From a checkpoint of a small model that answers yes/no questions on an image's attributes.
Model: 14.6M parameters, encoder arch regnet, encoder norm groupnorm, encoder activation relu, encoder depths [4, 8, 4], encoder widths [80, 160, 320], fusion encoder norm layernorm, fusion encoder activation swiglu.
Training: 5200 steps, batches of 128.
Data: trained on photos of arthropod specimens (BIOSCAN-5M), 195000 training examples, 3.4 epochs.
Rows from block 10 of the image encoder of a small model that answers yes/no questions on an image's attributes, named by matrix and row number. Rows with one number belong to one channel. Each number is 50 + 12 x the weight over its row's rms, rounded and kept within 0 to 99. All counts start at 0. After the name is the row's rms in percent of the matrix's.
Before each channel's rows are labels from the 100 images, of 14976, where the channel reaches its highest value: "strongest on" is what is common among them. Only what is clearly more common there than usual is listed. The data: photos of arthropod specimens (BIOSCAN-5M). In brackets: how many of the 100.
# convs1: grouped (5 groups) 3x3 conv (encoder.blocks.10.convs.1.weight, 160x32x3x3, each kernel summed), inputs within the group 0-31
# convs2: expand pointwise conv (encoder.blocks.10.convs.2.weight, 160x160x1x1, transposed), outputs 0-79

strongest on: order Hymenoptera (51)
convs1.104 198:48 94 45 35 54 44 49 55 48 46 43 52 43 62 52 65 59 56 51 48 38 67 62 55 44 44 38 53 49 26 33 50
convs2.104 115:47 28 38 29 29 39 61 54 55 46 76 34 53 65 44 82 41 66 41 38 38 56 59 44 63 48 59 54 73 54 68 09 47 63 49 28 33 69 64 65 49 47 56 52 31 57 46 44 30 69 38 46 41 58 40 48 30 47 48 47 54 73 56 53 45 59 83 57 45 38 60 44 57 54 50 48 29 47 65 42

strongest on: order Hymenoptera (48)
convs1.131 073:29 67 81 59 53 37 20 49 63 51 57 39 60 43 53 37 46 38 58 36 46 63 43 59 51 57 50 50 33 52 42 51
convs2.131 094:41 67 31 53 70 48 44 33 35 57 65 55 46 51 57 62 61 70 38 38 52 46 19 41 35 40 46 39 46 38 56 53 52 61 34 46 46 60 43 43 61 29 60 46 56 40 35 71 62 58 37 41 51 53 41 55 66 48 52 48 14 61 40 31 45 37 72 64 60 60 62 60 40 56 51 55 51 66 59 24

strongest on: order Coleoptera (96)
convs1.48 136:44 44 57 53 45 43 54 60 45 51 46 75 56 47 83 56 40 48 47 42 33 79 48 44 65 48 29 48 41 66 54 50
convs2.48 101:45 38 77 61 33 28 44 56 61 42 60 55 62 51 35 35 29 50 37 54 52 17 57 34 62 55 39 38 48 47 37 54 69 56 49 55 48 53 46 56 53 66 50 58 69 53 60 45 46 55 47 55 49 44 39 25 63 37 46 38 37 45 23 37 57 57 51 29 43 21 28 41 57 35 58 47 51 39 28 54

strongest on: order Hymenoptera (69)
convs1.65 061:47 56 48 63 51 55 51 40 60 57 32 58 52 31 54 51 76 41 54 56 51 59 60 53 38 60 39 14 46 32 54 66
convs2.65 104:41 46 47 41 70 68 54 61 53 57 79 46 72 23 52 49 40 43 51 32 60 54 66 43 39 62 75 53 63 63 50 45 45 53 56 43 57 55 74 66 57 55 49 40 52 48 64 49 63 39 47 38 33 60 50 72 41 37 42 32 77 49 43 79 56 47 63 66 49 58 31 39 53 50 54 60 53 19 59 76

strongest on: order Hymenoptera (76)
convs1.144 078:50 80 42 59 51 36 42 69 35 49 55 41 44 36 71 66 38 47 56 47 41 46 46 63 49 28 39 49 27 50 53 41
convs2.144 111:42 65 62 45 61 29 63 38 24 49 58 51 50 59 47 43 23 66 46 33 50 44 48 46 65 53 49 52 47 56 62 49 44 38 58 46 40 52 29 32 41 47 53 49 59 56 55 57 49 44 58 37 75 62 54 58 80 50 54 55 48 45 53 45 52 46 47 43 50 81 40 28 39 66 67 39 64 41 50 49

strongest on: order Coleoptera (49)
convs1.109 104:41 18 52 49 37 65 50 63 37 49 44 37 57 40 35 63 40 39 67 77 61 46 59 58 54 34 46 51 55 55 61 42
convs2.109 096:61 41 68 47 35 55 60 71 62 52 54 55 41 42 77 61 56 61 70 52 65 65 42 35 44 51 60 49 73 49 11 53 54 58 44 57 56 35 49 36 37 45 59 41 68 54 50 43 38 67 67 32 42 63 58 50 76 48 54 56 41 77 54 76 22 40 41 37 55 65 35 52 51 46 44 60 40 58 31 38

strongest on: order Coleoptera (93); family Throscidae (33)
convs1.54 133:63 48 47 38 43 77 45 52 59 62 26 67 44 60 70 45 52 49 30 38 50 58 55 53 58 46 39 78 36 52 49 51
convs2.54 101:50 63 57 48 31 30 41 57 47 58 60 36 31 51 66 09 62 50 51 45 69 44 62 54 67 39 68 53 47 38 50 63 56 47 69 58 59 34 61 26 63 50 38 46 51 25 72 46 38 40 53 60 40 50 65 37 55 37 50 60 53 63 57 44 54 51 35 76 76 48 32 59 45 42 54 56 79 43 61 64

strongest on: order Hymenoptera (73)
convs1.135 089:42 65 56 45 37 75 50 58 37 38 63 39 28 41 53 52 57 25 47 38 51 62 69 36 58 57 47 47 41 68 61 60
convs2.135 111:46 53 45 69 41 41 55 59 45 47 30 53 52 60 47 48 50 40 60 25 60 64 65 39 66 40 37 48 45 48 35 66 38 60 47 49 53 63 43 40 52 43 32 48 46 62 51 39 55 35 85 63 26 46 50 61 58 42 49 65 27 75 50 44 56 55 30 56 39 79 62 44 52 33 50 39 54 32 44 38

strongest on: order Hymenoptera (49)
convs1.59 131:66 43 83 46 48 47 47 35 34 38 75 42 52 48 54 45 52 48 45 52 44 45 44 46 59 51 31 44 28 74 53 41
convs2.59 094:54 59 44 47 25 61 51 63 66 58 47 55 48 50 48 71 49 69 41 42 52 43 58 53 37 60 34 42 49 54 46 42 50 68 35 65 29 36 34 56 36 50 58 43 38 61 24 43 34 53 44 48 47 50 57 64 42 69 47 53 25 51 62 39 49 56 26 48 55 49 39 58 41 45 44 73 41 48 48 27

strongest on: order Hymenoptera (82)
convs1.100 070:43 24 68 64 48 45 62 57 46 51 53 58 61 56 44 13 41 46 33 40 48 55 62 59 37 31 38 52 45 55 51 52
convs2.100 089:51 38 65 46 67 25 61 44 39 49 36 49 44 62 76 36 49 30 46 41 43 48 39 61 47 53 67 50 56 52 44 35 52 29 40 30 79 34 34 56 38 44 53 35 49 37 42 54 50 38 48 43 55 60 39 58 84 56 58 62 43 35 46 65 51 55 53 44 50 53 47 33 71 56 55 42 67 40 37 33