config.toml
fusion_encoder_layer_scale_init = 0.1
fusion_encoder_inner_norm = false
batch_size = 128
warmup_steps = 150
Rows from block 4 of the image encoder of a small model that answers yes/no questions on an image's attributes, named by matrix and row number. Rows with one number belong to one channel. Each number is 500 + 50 x the weight over its row's rms, rounded and kept within 0 to 999. All counts start at 0. Numbers have three digits each.
After each channel's rows are labels from the 100 images, of 14976, where the channel reaches its highest value: "strongest on" is what is common among them; "colour at peak" is the nearest of a few named colours to the mean colour under the peak. Only what is clearly more common there than usual is listed. The data: photos of arthropod specimens (BIOSCAN-5M). In brackets: how many of the 100.
# convs1: grouped (5 groups) 3x3 conv, stride 2 (encoder.blocks.4.convs.1.weight, 160x32x3x3, each kernel summed), inputs within the group 0-31
# convs2: expand pointwise conv (encoder.blocks.4.convs.2.weight, 160x160x1x1, transposed), outputs 0-159

convs1.144:439405476471554544488515580488561564483441489467456529552470481514543456465415471482514407564589
convs2.144:472445499545505574476520457496527518456428504596493533543614490459498480597575471547447498465577467462439524528513547527555516418500507454488432553462519415481572535505446444665587407497508551533505483484473480513576439532581485540503545469520528427457512453523545524417477460521389496513507586517492446458444547476454526469471486496534437457496458425507542572463549522505391555533462500538421527516487459491539543554535446402566530423428584537503446456545560576583469426552497596
strongest on: order Hymenoptera (69)
colour at peak: grey (40)

convs1.40:489498499471421448548486560472483486537583544501550448517462472357622435499477544505450507488486
convs2.40:580471470503513504510549551466497599463581467424569590450484628420433517485430505519490499487598469582524592410506464572527466502513485502623458538477444488557468525473509515442552555534478563462499491536450469485430557450452425425524540507478476516541416611404486458593550496389552542485539534450590547565433502509467460565540499438480462522540525458543424407527464465544384478505486495520509517495537499496510437513575507459399494481428466542519503473495523552485447451426433486
strongest on: class Arachnida (25)
colour at peak: grey (35); brown (28)

convs1.9:489535594542548469473454535509428527448483563544373556503444483499509552545436465492491480390508
convs2.9:579564357500474465480433590499535424530485485497529530442548509489508441501522500559444428611569458523454501472461581582557485508524481542518486591504468525499491463545575538525597444498476512500482520508502565340515436509604526522527536469514507454473486457493518478479509453506542508499517481511480597537434574486483495534425501598607483487556399558465487473461458523517576439554489609523494412493599499582507474483411482501445502526500454500525540503536514506365474566450528376
strongest on: order Coleoptera (53)
colour at peak: grey (50); brown (35)

convs1.89:478494524488424530590440498478474379444504529554446554541493497567477546470499533539608472533578
convs2.89:500467580552488493497505539547442629495420524503476459454465535456576486630516489390527526603484486564489566470419463531547438456512528407494509425369587485490581493493397405458447514529488519513497447507528531404475473540488495526506557518566436525529452550550517384502537551496478597429482531563506565501442497434460546442423496496448514578493480577548444513485467532442434523556490483417502488404533499429455497409526524487523436522498439524502479527534514562549450509578562458
strongest on: order Hemiptera (60)
colour at peak: grey (37)

convs1.98:499488559448434463577502549485494539458463431493465525487516477550514602541495444557427455633475
convs2.98:469463553491499532537532528538507497577512464516450458479575475411448458420551518407440502518554509505443455376548483460534535510517486500460471510449541393451451479541517449475528485532487553466419559534439465499351488496521501523510504446434435527471381532463620548432512595544544518387498600464491560494493555553452342524476605490485440516544457442572487468471444502483441444566538530462489434462404554482477447469570498584506552491511542521502426506476516469572491524505559486
strongest on: order Hemiptera (32)
colour at peak: grey (41)

convs1.32:621481508509562474478509487478467574498435456433531459483619478592420434461534474506481480471505
convs2.32:451436348457440433462472419427467433465532440360449440447501499499473488575483521449590534517494451513539514529604569509520436512435548501577500510466460465482488468496485488608584535506470536600521505515493500511511481504428339541477497506602481523599451427511560405517536516548516525470461489558469458501463501426500517544428476344487533459501521471474459531487516548528551480549518514557428485573553486517560486543546539516555537476474483492563487553453490564574578505460529568
strongest on: order Hemiptera (67); family Cicadellidae (37)
colour at peak: grey (37)

convs1.137:655507578424521453472485490507424508528536499481590485509479411526488489539457517491504537457585
convs2.137:528428532485476521516528415494499524525509514532528560601592503491401559543478495513486427518453545513483461531494575497379551511485592542464494560510418478498514518507490483492439542474501483534462428506558519485604551509493450478559493509478498552507612497559485466470517492350565539493366462574490542497371518583436499427548524472489480461464504572477465287529521499531475537484429499494450510469566489506502540456519555528577534584549427507482601556514520421520454441498499468
strongest on: order Coleoptera (70); family Throscidae (30)
colour at peak: brown (73)

convs1.128:609558486491368535526481519504529489493522498485492538575512598467544550498555490522501466390441
convs2.128:527472456507554481502555566553574425465452492536597464570479566367555535478481430448518560403470452500492456478481558495491614515451529527576502462443482502479518480548434615475510549523530392571509536485497562487496501465535490467489495523524578534487547613616528507463494489518548472568526477547552493573519546494607455490509465490477519409535383354493439390545520427511461491575472436430527459429490465530456489497519537549426592486511523522467517489472551507508452586483515434
strongest on: order Hymenoptera (70)
colour at peak: grey (35)

convs1.131:581446499458533478477532537545473482429504491585541491602485474432500472542492489457495618464394
convs2.131:537438570510497426467587526450433590490422440451524437517519567509472453485466461562493566557617493477526534525596479480573548546502584497499524495442418551470531396524496512493497497494492564508548438453450531534543496486568555488502478501588506517497596491548486571514513480430447516607451502540440572519472558583516465451424536380492433488529460482486469495515540514525487507644499500550604444473556526530578515513504616513430604446500434553578543489575543593512526537498499540
strongest on: order Hemiptera (39)
colour at peak: brown (57)

convs1.135:534539553510490410608537488408551478409486472484479462543483477509428532449526537462545538602537
convs2.135:517540381575450458444543482505606521447425437421443484526529525542484528441516502572487573447545519531454512452521466504454549498481519616479520476515567450572554511507404530547532494519552517570578517509474509512534488475512518496592495509531522462483576534516362530444460469455543480535622555459461499440483450533433528453466485463504459477470529397472537399436431527472513530516566547445415609552531585495532481494556591469518494468463450587515584551530537497428416617461502446
strongest on: order Hymenoptera (58)
colour at peak: grey (61); brown (27)

convs1.99:488467535451539588520500498483636530426565597528484541478514514531483407550487447510540440478456
convs2.99:532578477522510533503473442482486435466552542406509546425545407467467419536480519519567449514489545496516469485449576568513544520492536504534493496512518537544491492519580553531572480504480460491514562507548501453482534490471422481524519505425548482566423563558553429513516640617525478467451468550465649583496455442513541405421550454549556495491523507504406443524477495432576525597579579453523478542429483417519503493406508455490541404508530570507600494512516557536625500579503525
strongest on: order Hemiptera (55)
colour at peak: grey (45)

convs1.140:419502551519506533522540487475551435573452552568514495372541590531475573446460433500507474538513
convs2.140:479533534495412523462454534498416433455561488591458578503518505402476472518477470544475361455503389510469545425483439483541468530550427450542556480520553555614588492562446520544514447477484443518514473476495521493495501489577548501495486435495560508424529451522488590482461507415482536441557387550504526534527471534597552494466477552574465544505519501456431621461463478491493505466497601482521510515460377505438450504549540457469516656575483552561476501492495378516508566508513451
strongest on: order Hymenoptera (41)
colour at peak: grey (53)

convs1.30:475474442461465537406509473464465478474545445522620462563528506539519536495463590570519494588577
convs2.30:455471583470461495476453435469447486462347408380454512481487378525556461524588555513420481495458450505465405452489413496572504478536447486534498437426471481476470501410499449565488505466465359549467493501464425466491462472607474478491485474470457513561409443523516539492519502481489505502471559517534536481547490511463505513507485311492524465513524495487477634463517537498541480495452532500498356520478592479483527512501570451502502509495546471438462502499528627490530552568519556
strongest on: order Hymenoptera (66)
colour at peak: grey (43)

convs1.49:512534523416521422540485501572513491571580491593542542490407512457479410493403512494564481490514
convs2.49:569454466499507501474515503514643493485539534525494449492587497556494452562481512469472523481535482480512463413492542497449469551516544537464506508385442461511497460483533498446564525548469563543588532481512456454473507479529602417513522534566640507513497403471462488483450491437561554497529467502500532439503525498503494519627484415496343541479487471526432527394452527491440470483563530473461521368433460507495391464493519482492682493473468521486509496460480498578461470434535370
strongest on: order Coleoptera (41)
colour at peak: brown (64); grey (31)

convs1.75:481633519454559471591530415489524417425553454525528512531554513484476447463479474484564471502558
convs2.75:500507457498476495506522377373435491467510471458489563509464466525484592533478518602426463547522391488493526518556499525465434477498521395542477448488477464614494499496485477560437478508461531470533486452521520562473497511577450492490469464507551499505455454538543536452550545482494509510490589458498430513489491436522590561471507600555634538491529574504552509518451550504508517540421512464513521531526410477510432504597504452634455484512491449510584506499534726517476575507503595
strongest on: order Hymenoptera (77)
colour at peak: grey (29)

convs1.22:508538500521486426487549534525450537546516596549352522507550549457459456556428462511526478445443
convs2.22:527476489489526526501465597520505528500587538492528558579448457407479438590453516465496433439480602509443602381496536451548514475554530390471515414555568450501581492541515472579505485525480554582515576525526512427460513519473562525496437525511465448498504502553458539461516479492490492408362487548511501449473590450479513482549451553545453470503478688531398411508454568466536525502478537524462536444446520477515457515449427457511528504460513533476544497505509423452447433378467504
strongest on: order Coleoptera (41)
colour at peak: grey (46)

convs1.123:559501426523484457553497506474496582422440510611447464557451496493523500451515460490456408440585
convs2.123:586483444465476459487516391503522459530604466488530520434408544540489527555584593510540516387504486529517477524480552505490585487506464477515528629591574545522501486618521538511486513535471445501459543490492509482400483510468547526482497481471514526439416601511477399485487578449495522489422523507466496504451505552423513473538460590564395513554583576535411500517443493480502518518484454505539514557497598495510536494525394554524613496531528456477507482535483474573477432484468319
strongest on: class Arachnida (28); order Sarcoptiformes (27)
colour at peak: grey (30)

convs1.156:581541544433484580575565401454524511472423466497523543424519475470517534508425528472532560431488
convs2.156:449461551480485489516455589510540567564410452515432555429486496568548506427438538498465433423496502470511473553443508450411627488480485526513506572463485459471520465508510474377513417513511513458564500565478431495471544517535477499548473469478494537535518552460523472519542580416405483572541500464498366429464461449434527505457550461466439538485514490425531494600538497541461514611572536551440542575600476556567515569486538552500495460399470601383550494473451493514554504425559508
strongest on: order Coleoptera (41)
colour at peak: grey (47)

convs1.129:492492558442573463475512510475543557365500484498453608421472482525450548478536515466477517420435
convs2.129:492450501489505477537493490481510508508435543511490508518499484542487542502563473506474504441512403505471435551561484464456466510521502618525476468444486439464439506494481441457519495474444492449516485456501476399420525459537491435462466446523431542526540563581420411564550464344496515462424561475519553550391585511522513487428500417504489514559607504494635397497530488550485522473519537587453566520526537555521442517409560541564481428517467497511533480425533453470578543300499526
strongest on: order Coleoptera (36)
colour at peak: grey (37)

convs1.25:473593440488435408515511498431572541488513460403487508379433518508541493586503490496522493464506
convs2.25:633480485529450488533591526540420465522443446543535545534526527469568511562547479399466492550524472505490571458426499546470446553555478464462524437556599451475533482475483517541401505444536450491506431491497597592382507565489507470462546490561519499513542598494537500570523523555557522420442553525463480444565476636449485565498410546522593535400486590479574497564472499485523544463462387433551480524545535501534471527483422497510531436473500576456428470487401504432519490506505466
strongest on: order Hymenoptera (52)
colour at peak: grey (26)

convs1.90:496624543506452539531573518444575397505486541532470495510507483504565417418479537522530577536479
convs2.90:527468499506516554537547555530553581512479506501481491489515464497541584573537459446360445460444486511464506402538541568536503458529509546495541510579519505541442484347483547546500460507481480485476554546546674568510447513517497547544496494456600534531473516436508592569549410591476509525602548449500508489526530450511554530629523439508470567532491603498553470477543455489449492498405524389513460478482444433481536470514435506453512539488514527388523522489558616429510482515463544
strongest on: order Hymenoptera (75)
colour at peak: grey (34)

convs1.65:489508531424473460478592435553573378491511414475532465552508473548563512446547476517465548562528
convs2.65:476549488547514490527480587489487513525474584523531493420510537505507492401520462546500583625453473470554465586440407517516414577547493576551477526462498487438498522474527493542525447466511460571550507428466555495483529447445446405476498470451616499517388544460471448485526522472506602511542442479505560576557454513528474439432500523456459438480446497506475542517555551518549508530536483521463553669567529532542533583594509476442450528484572484598492453490442428408442530463424601
strongest on: class Arachnida (25)
colour at peak: white (70)

convs1.126:480573507585560597415499549410390468524455454488416453525498548493497507489491440529518490472509
convs2.126:613544456456552455527468374531470486526699561479520440513403527509485583594496469531485432398497496500502466440524512503577494538539558532500461484501524514427507351547598520452452463508443436486560515534554460469438520508495522484505528487462611441483422582469412465428534569428490488530498514476521463518540452585490434559493514474513488501484465450450461478492395520520578475429485534455425445519496592599537474512522534517558414534503516451547471513471516516459489462484480446
strongest on: order Diptera (60)
colour at peak: grey (54); brown (39)

convs1.53:511471524529567433503531540574541440525436457416478497558501584426495437392497527532462476448556
convs2.53:411480430529543530469515458461451445478411508455424498586412596471492512553554571606487524467423532489529534497493511563570575539514560395592503473475442533468460481508550489384564577510549513525501399489499453414527497477418492481487490506451532525516557492529545440488494543506457493483416560495484504565570517493468610409523507447464533445484460507467435499517528492459483526615530515569431413447457498347446557481536552529466536556430432502497478495493510448499610483563579480
strongest on: order Hemiptera (48)
colour at peak: grey (39); brown (35)

convs1.71:569500449538563525527503516544500434440588493512411522454520444465387449530455530567528479531418
convs2.71:499448473501455526552509444492493515526509424548471479557522482476477552496524507445591536450536507483529453586501516521490448512586505495490456381518529502469477570452551497554442596497515401484477487551497412690493505461565509495498516547595512525520561485458516516451496502531516471485640511489535519514493487538554510570509538503513571487502555473471486469486541478529469522387454546443608529576486378477526520537465455506540703460506465528617561469434500398575492440526472481
strongest on: order Hymenoptera (51)
colour at peak: grey (68); brown (29)

convs1.87:501587483435538557474476586421520440498538476478564465491554527519505451460486415620492506480422
convs2.87:626538513541478491531511401546552515499511458440371457429541508440449438504483492530525540392580501508484537365489541440540435513491466420514537554507575458503507589585567428443400469463543444532519587484517517611438536517524531437474513492492506548523591511472554443418539476530500549446620453482563495506496538636579512471532506584536547499430519477492528455555616477483538500500580493473485481476470401533488471490482473506471524474522552472451524492436513534434437434506474463
strongest on: order Hymenoptera (69)
colour at peak: grey (77)

convs1.44:484524510542523542583391534519454555535552486462500445493483481475422477520344452477482504571489
convs2.44:516489430491490499515444512467438529503567476412388613530611416411568527421531552524514520608542524504448486573518439546416452516409526483413503536572539479427469599417488463501490477456488537435449462496518556631514517519440535460485427512504432518467561514479521490486502465450517497399520478498468500462436512433449520454507528459540596509459603577543465503493576516515486526485355441532543505516507549582512578530557604522489478464498441523468522498506476455404462492484490564
strongest on: order Hymenoptera (58)
colour at peak: grey (72)

convs1.8:524472494489432476472397470427493520484511525560572459491474475468453504589396518543478460377468
convs2.8:591390525507498498492505408532449422502561523462488614507500497598493493333575499539478479479479535524498491423492478482484468494569496479522484491572581500502498562362510528415477521481574448471500422483471420657485498474581511475485518514472503529528534594530529642511461498501480546539480471525502471551520512510548496498559460475457540497498463465502503505530577517502456490494530447520473482500526519441473553492589439613530580438437499496394365560488493466415469514599471437
strongest on: order Hymenoptera (45)
colour at peak: grey (75)

convs1.21:498524505522497510554484446534498554614371383505427505511500513533526597500540501501550499474441
convs2.21:511403432579520503536462580490446490511553560438550511526454529433476447554548559530516508445516522452551372512506437506489457464453552503518483562613483484490519500619457446395559531524488571469474538492510480463501546495564488482510436508424564523489474585529588568523471474526480474554545465466589414526641514522604500484554496485580454425428537488545578554546424560475545534483604476472395483442541513500470475519415537418457517522493499488471447516548511439562509565494586427
strongest on: order Hymenoptera (42)
colour at peak: grey (51); brown (38)

convs1.153:442535502471569569458479547391502528484439537384456521506424512552531489518514532494545468404557
convs2.153:375548473504424530546462518486458536471491451459510547550482489556460543542564493531523480546571479480464443516476497546533577464509482610469440544562503498549474426509539526528608497453431491551417595471490523505516552524517521438496538494459515572428392602491550535535403531476435431599524499553454493498456476459497486478498514517670449475439444481471487528522468582504516499469518591427507505578429452597511504527507432391551549495603418493527607447470429475461557469507497458
strongest on: order Coleoptera (42)
colour at peak: black (53); brown (28)

convs1.5:526464470468516552493578495522466505529579396530575538489470453518481542466446376532523531399540
convs2.5:536499592476514536542510558493505487569494506423527531509489594494479448561422487402482521482506400525420539492536554444575470520456560555480554590445523487437533395433498555503439507477500505498472534512565598587499533497506543483481474524544481506544505579526433531510469456504461517374591481548504405562603554413565518505475520535424533513486552361543424551508524488506525510468559443549554565506494568561520472531539513485512498527466518473481593495467468488316398526567479523
strongest on: order Hymenoptera (49)
colour at peak: grey (66)

convs1.84:539495489582487411458458463539517475523474578367470536535451473497572509447452573508566538448484
convs2.84:500534504506501529541546560527506549549602441547533488507446508434477358431437499564526466494485560532518400550562517510477486576514510486594523570615477566478520570582488514450604506496481430521466511497521514415574463492439475499503506504581510506482450522497454587493463499467489527518628562598481458494523511510463465504476496539508451487489537545554424466498537503568461497554457555495449519412528619654469487465582580443551364561429511489547578488446499466480478518430546502
strongest on: order Coleoptera (69)
colour at peak: grey (51)

convs1.88:523487489462421510574463535514484449485474505507502519488619453507431461411524553586400578503459
convs2.88:512540631478461493557651511482472494421526537604451464413479543497471494494598480512473498530372478544545612537494461581552497578492464469488531567453495553556450497530574467580484466451500490480579454472469516495514480494474529457502597452550507651487446603554524498551539418592590514430526536515539471463519522459459504503366500516493504434522604531529491488541446496530467496540508541467505462480493486494514472516434487577548545406496514591515443477461486542542546468606516492
strongest on: order Hymenoptera (50)
colour at peak: grey (66)

convs1.113:467511455556569544444503464598422462484507497430597500512487530402466523536426496500573544442529
convs2.113:507588599495517468492514577483445512537459553563522523530491447400439576500552532462544443534478497501444522478459489438490452536528444503515499453513421518480519487535518548575415481516530700520491477533556550592564593509527543452507453502496547489552594522513493413527515568516521494393546555388480534365520455448550503503487549428420489525419502561467557566451570471469530461522540532468408497469575492436475431472430421500491445568576499521511498525588475523543499544491428487
strongest on: order Hymenoptera (77)
colour at peak: grey (72)

convs1.63:524521517517501499569450584504491440514518483416460481524549568451442490413359414530486527493480
convs2.63:494502552676435544471516487515474638472531495545465451507504508521434575496483499501487488565560597550447592527426444426513464552528465456651507468435460466475544551410559493485539511498504519513495578508572449545555475486447425542494412493497486514427472395506465523474545563503486323519555488555482566497444479435485490501519545497415615444434561439513494510494472484494475472460561468487516412473444487496479534486618496513555550461492454480504513509480415477560479540473461497
strongest on: order Hemiptera (56); family Cicadellidae (34)
colour at peak: grey (49)

convs1.33:514491553517652392549500475523499494469541504447470491489536550469418449435467482497509464427574
convs2.33:520536494484492478493431498514459482488605528390530518385562427493366454594500482469521455530450524497502461496489556529572409513511569561574505570456461519501550496542649418463577521528497510535519560493510426442473441556473433517516494506532441469466473477464453475507531478540465478551437550532485523490414546489474547520472529470488546508411451581546495576454397539477529536665490557517516562442489520444467514450587517523495448395513498515633493490542563537504491601513510562
strongest on: order Hemiptera (77); family Cicadellidae (33)
colour at peak: grey (60)

convs1.62:509486522557557500499538629466535471588410511452511511584496548585406500464514450481495502451472
convs2.62:498526617461539526500536538508578505540452538508528575577417446427497570544461499500455508573490475490474427598494436445541475481524527581448470603584357498402518542562417468473470494486432492462480478521488484553524524493503430490508572491504477515523506427509473585504454489627466510555478444603455476517568517422557581518537504472499453526538589494494524526538536448519459457433424481523473476471533381408550543480529361456465490552494460540578415481536541558464508484509514583
strongest on: order Hymenoptera (60)
colour at peak: grey (50); brown (30)

convs1.92:522552543449523476390445503510566461494460428452586536549604524459518516508530493527472600484441
convs2.92:496537451458540523471483448509586484512512491425637540469490566532400337487532451492422478442561588497465486487542499514507555459552555530450484457517586473514511431465494497534532453507452463562484388495467475369600487488547486459544459493664497492510462542495511427482465522490527452427419594486522480408464495467512459506434480500568585497555579551593498493563455502486556573432451457527499570472538550440479515513483442473476526465505489478436510491489454400543523468518536599
strongest on: order Hemiptera (37)
colour at peak: grey (54)

convs1.12:443537585566444460561503480510426558522488381455463536545507506517477481539391466521511419520529
convs2.12:490551547469514511498494600514512484478491518570569485533497438497574506569516510495596518567515501522507488484490432533520589476480465470435525485355400508481529475498478505498515526476489554507493594513509560322432471497541462495522527508520394479517401387453439532524520400472480481500516522538451508560619517508500560437503524453513374541469438537521542530501441482500547510569565463466347429414499466518426580450517538503504476471518480457524519487491510515605476503353446497
strongest on: order Coleoptera (91); family Coccinellidae (27)
colour at peak: brown (68)

convs1.61:416460493480466565488493487591435489552525567544524583485413529465430453518492477559518558402520
convs2.61:429545539496524485547501549508450453546482560544602484610525525532484483503497509601614509529548625458419523523479578399510459495481462523432588438550521514548519507430594489526620519488497470482527525492572664509507523493465408483519472481439417443489430449514437535482525449494535506515574441498557464522530411464487400514427447433472592481510422534437486538548459506493489470551538619471442471474450415549518456440517492434497445506451439469458497482461468449501495516497450560
strongest on: order Coleoptera (45)
colour at peak: brown (47); grey (33)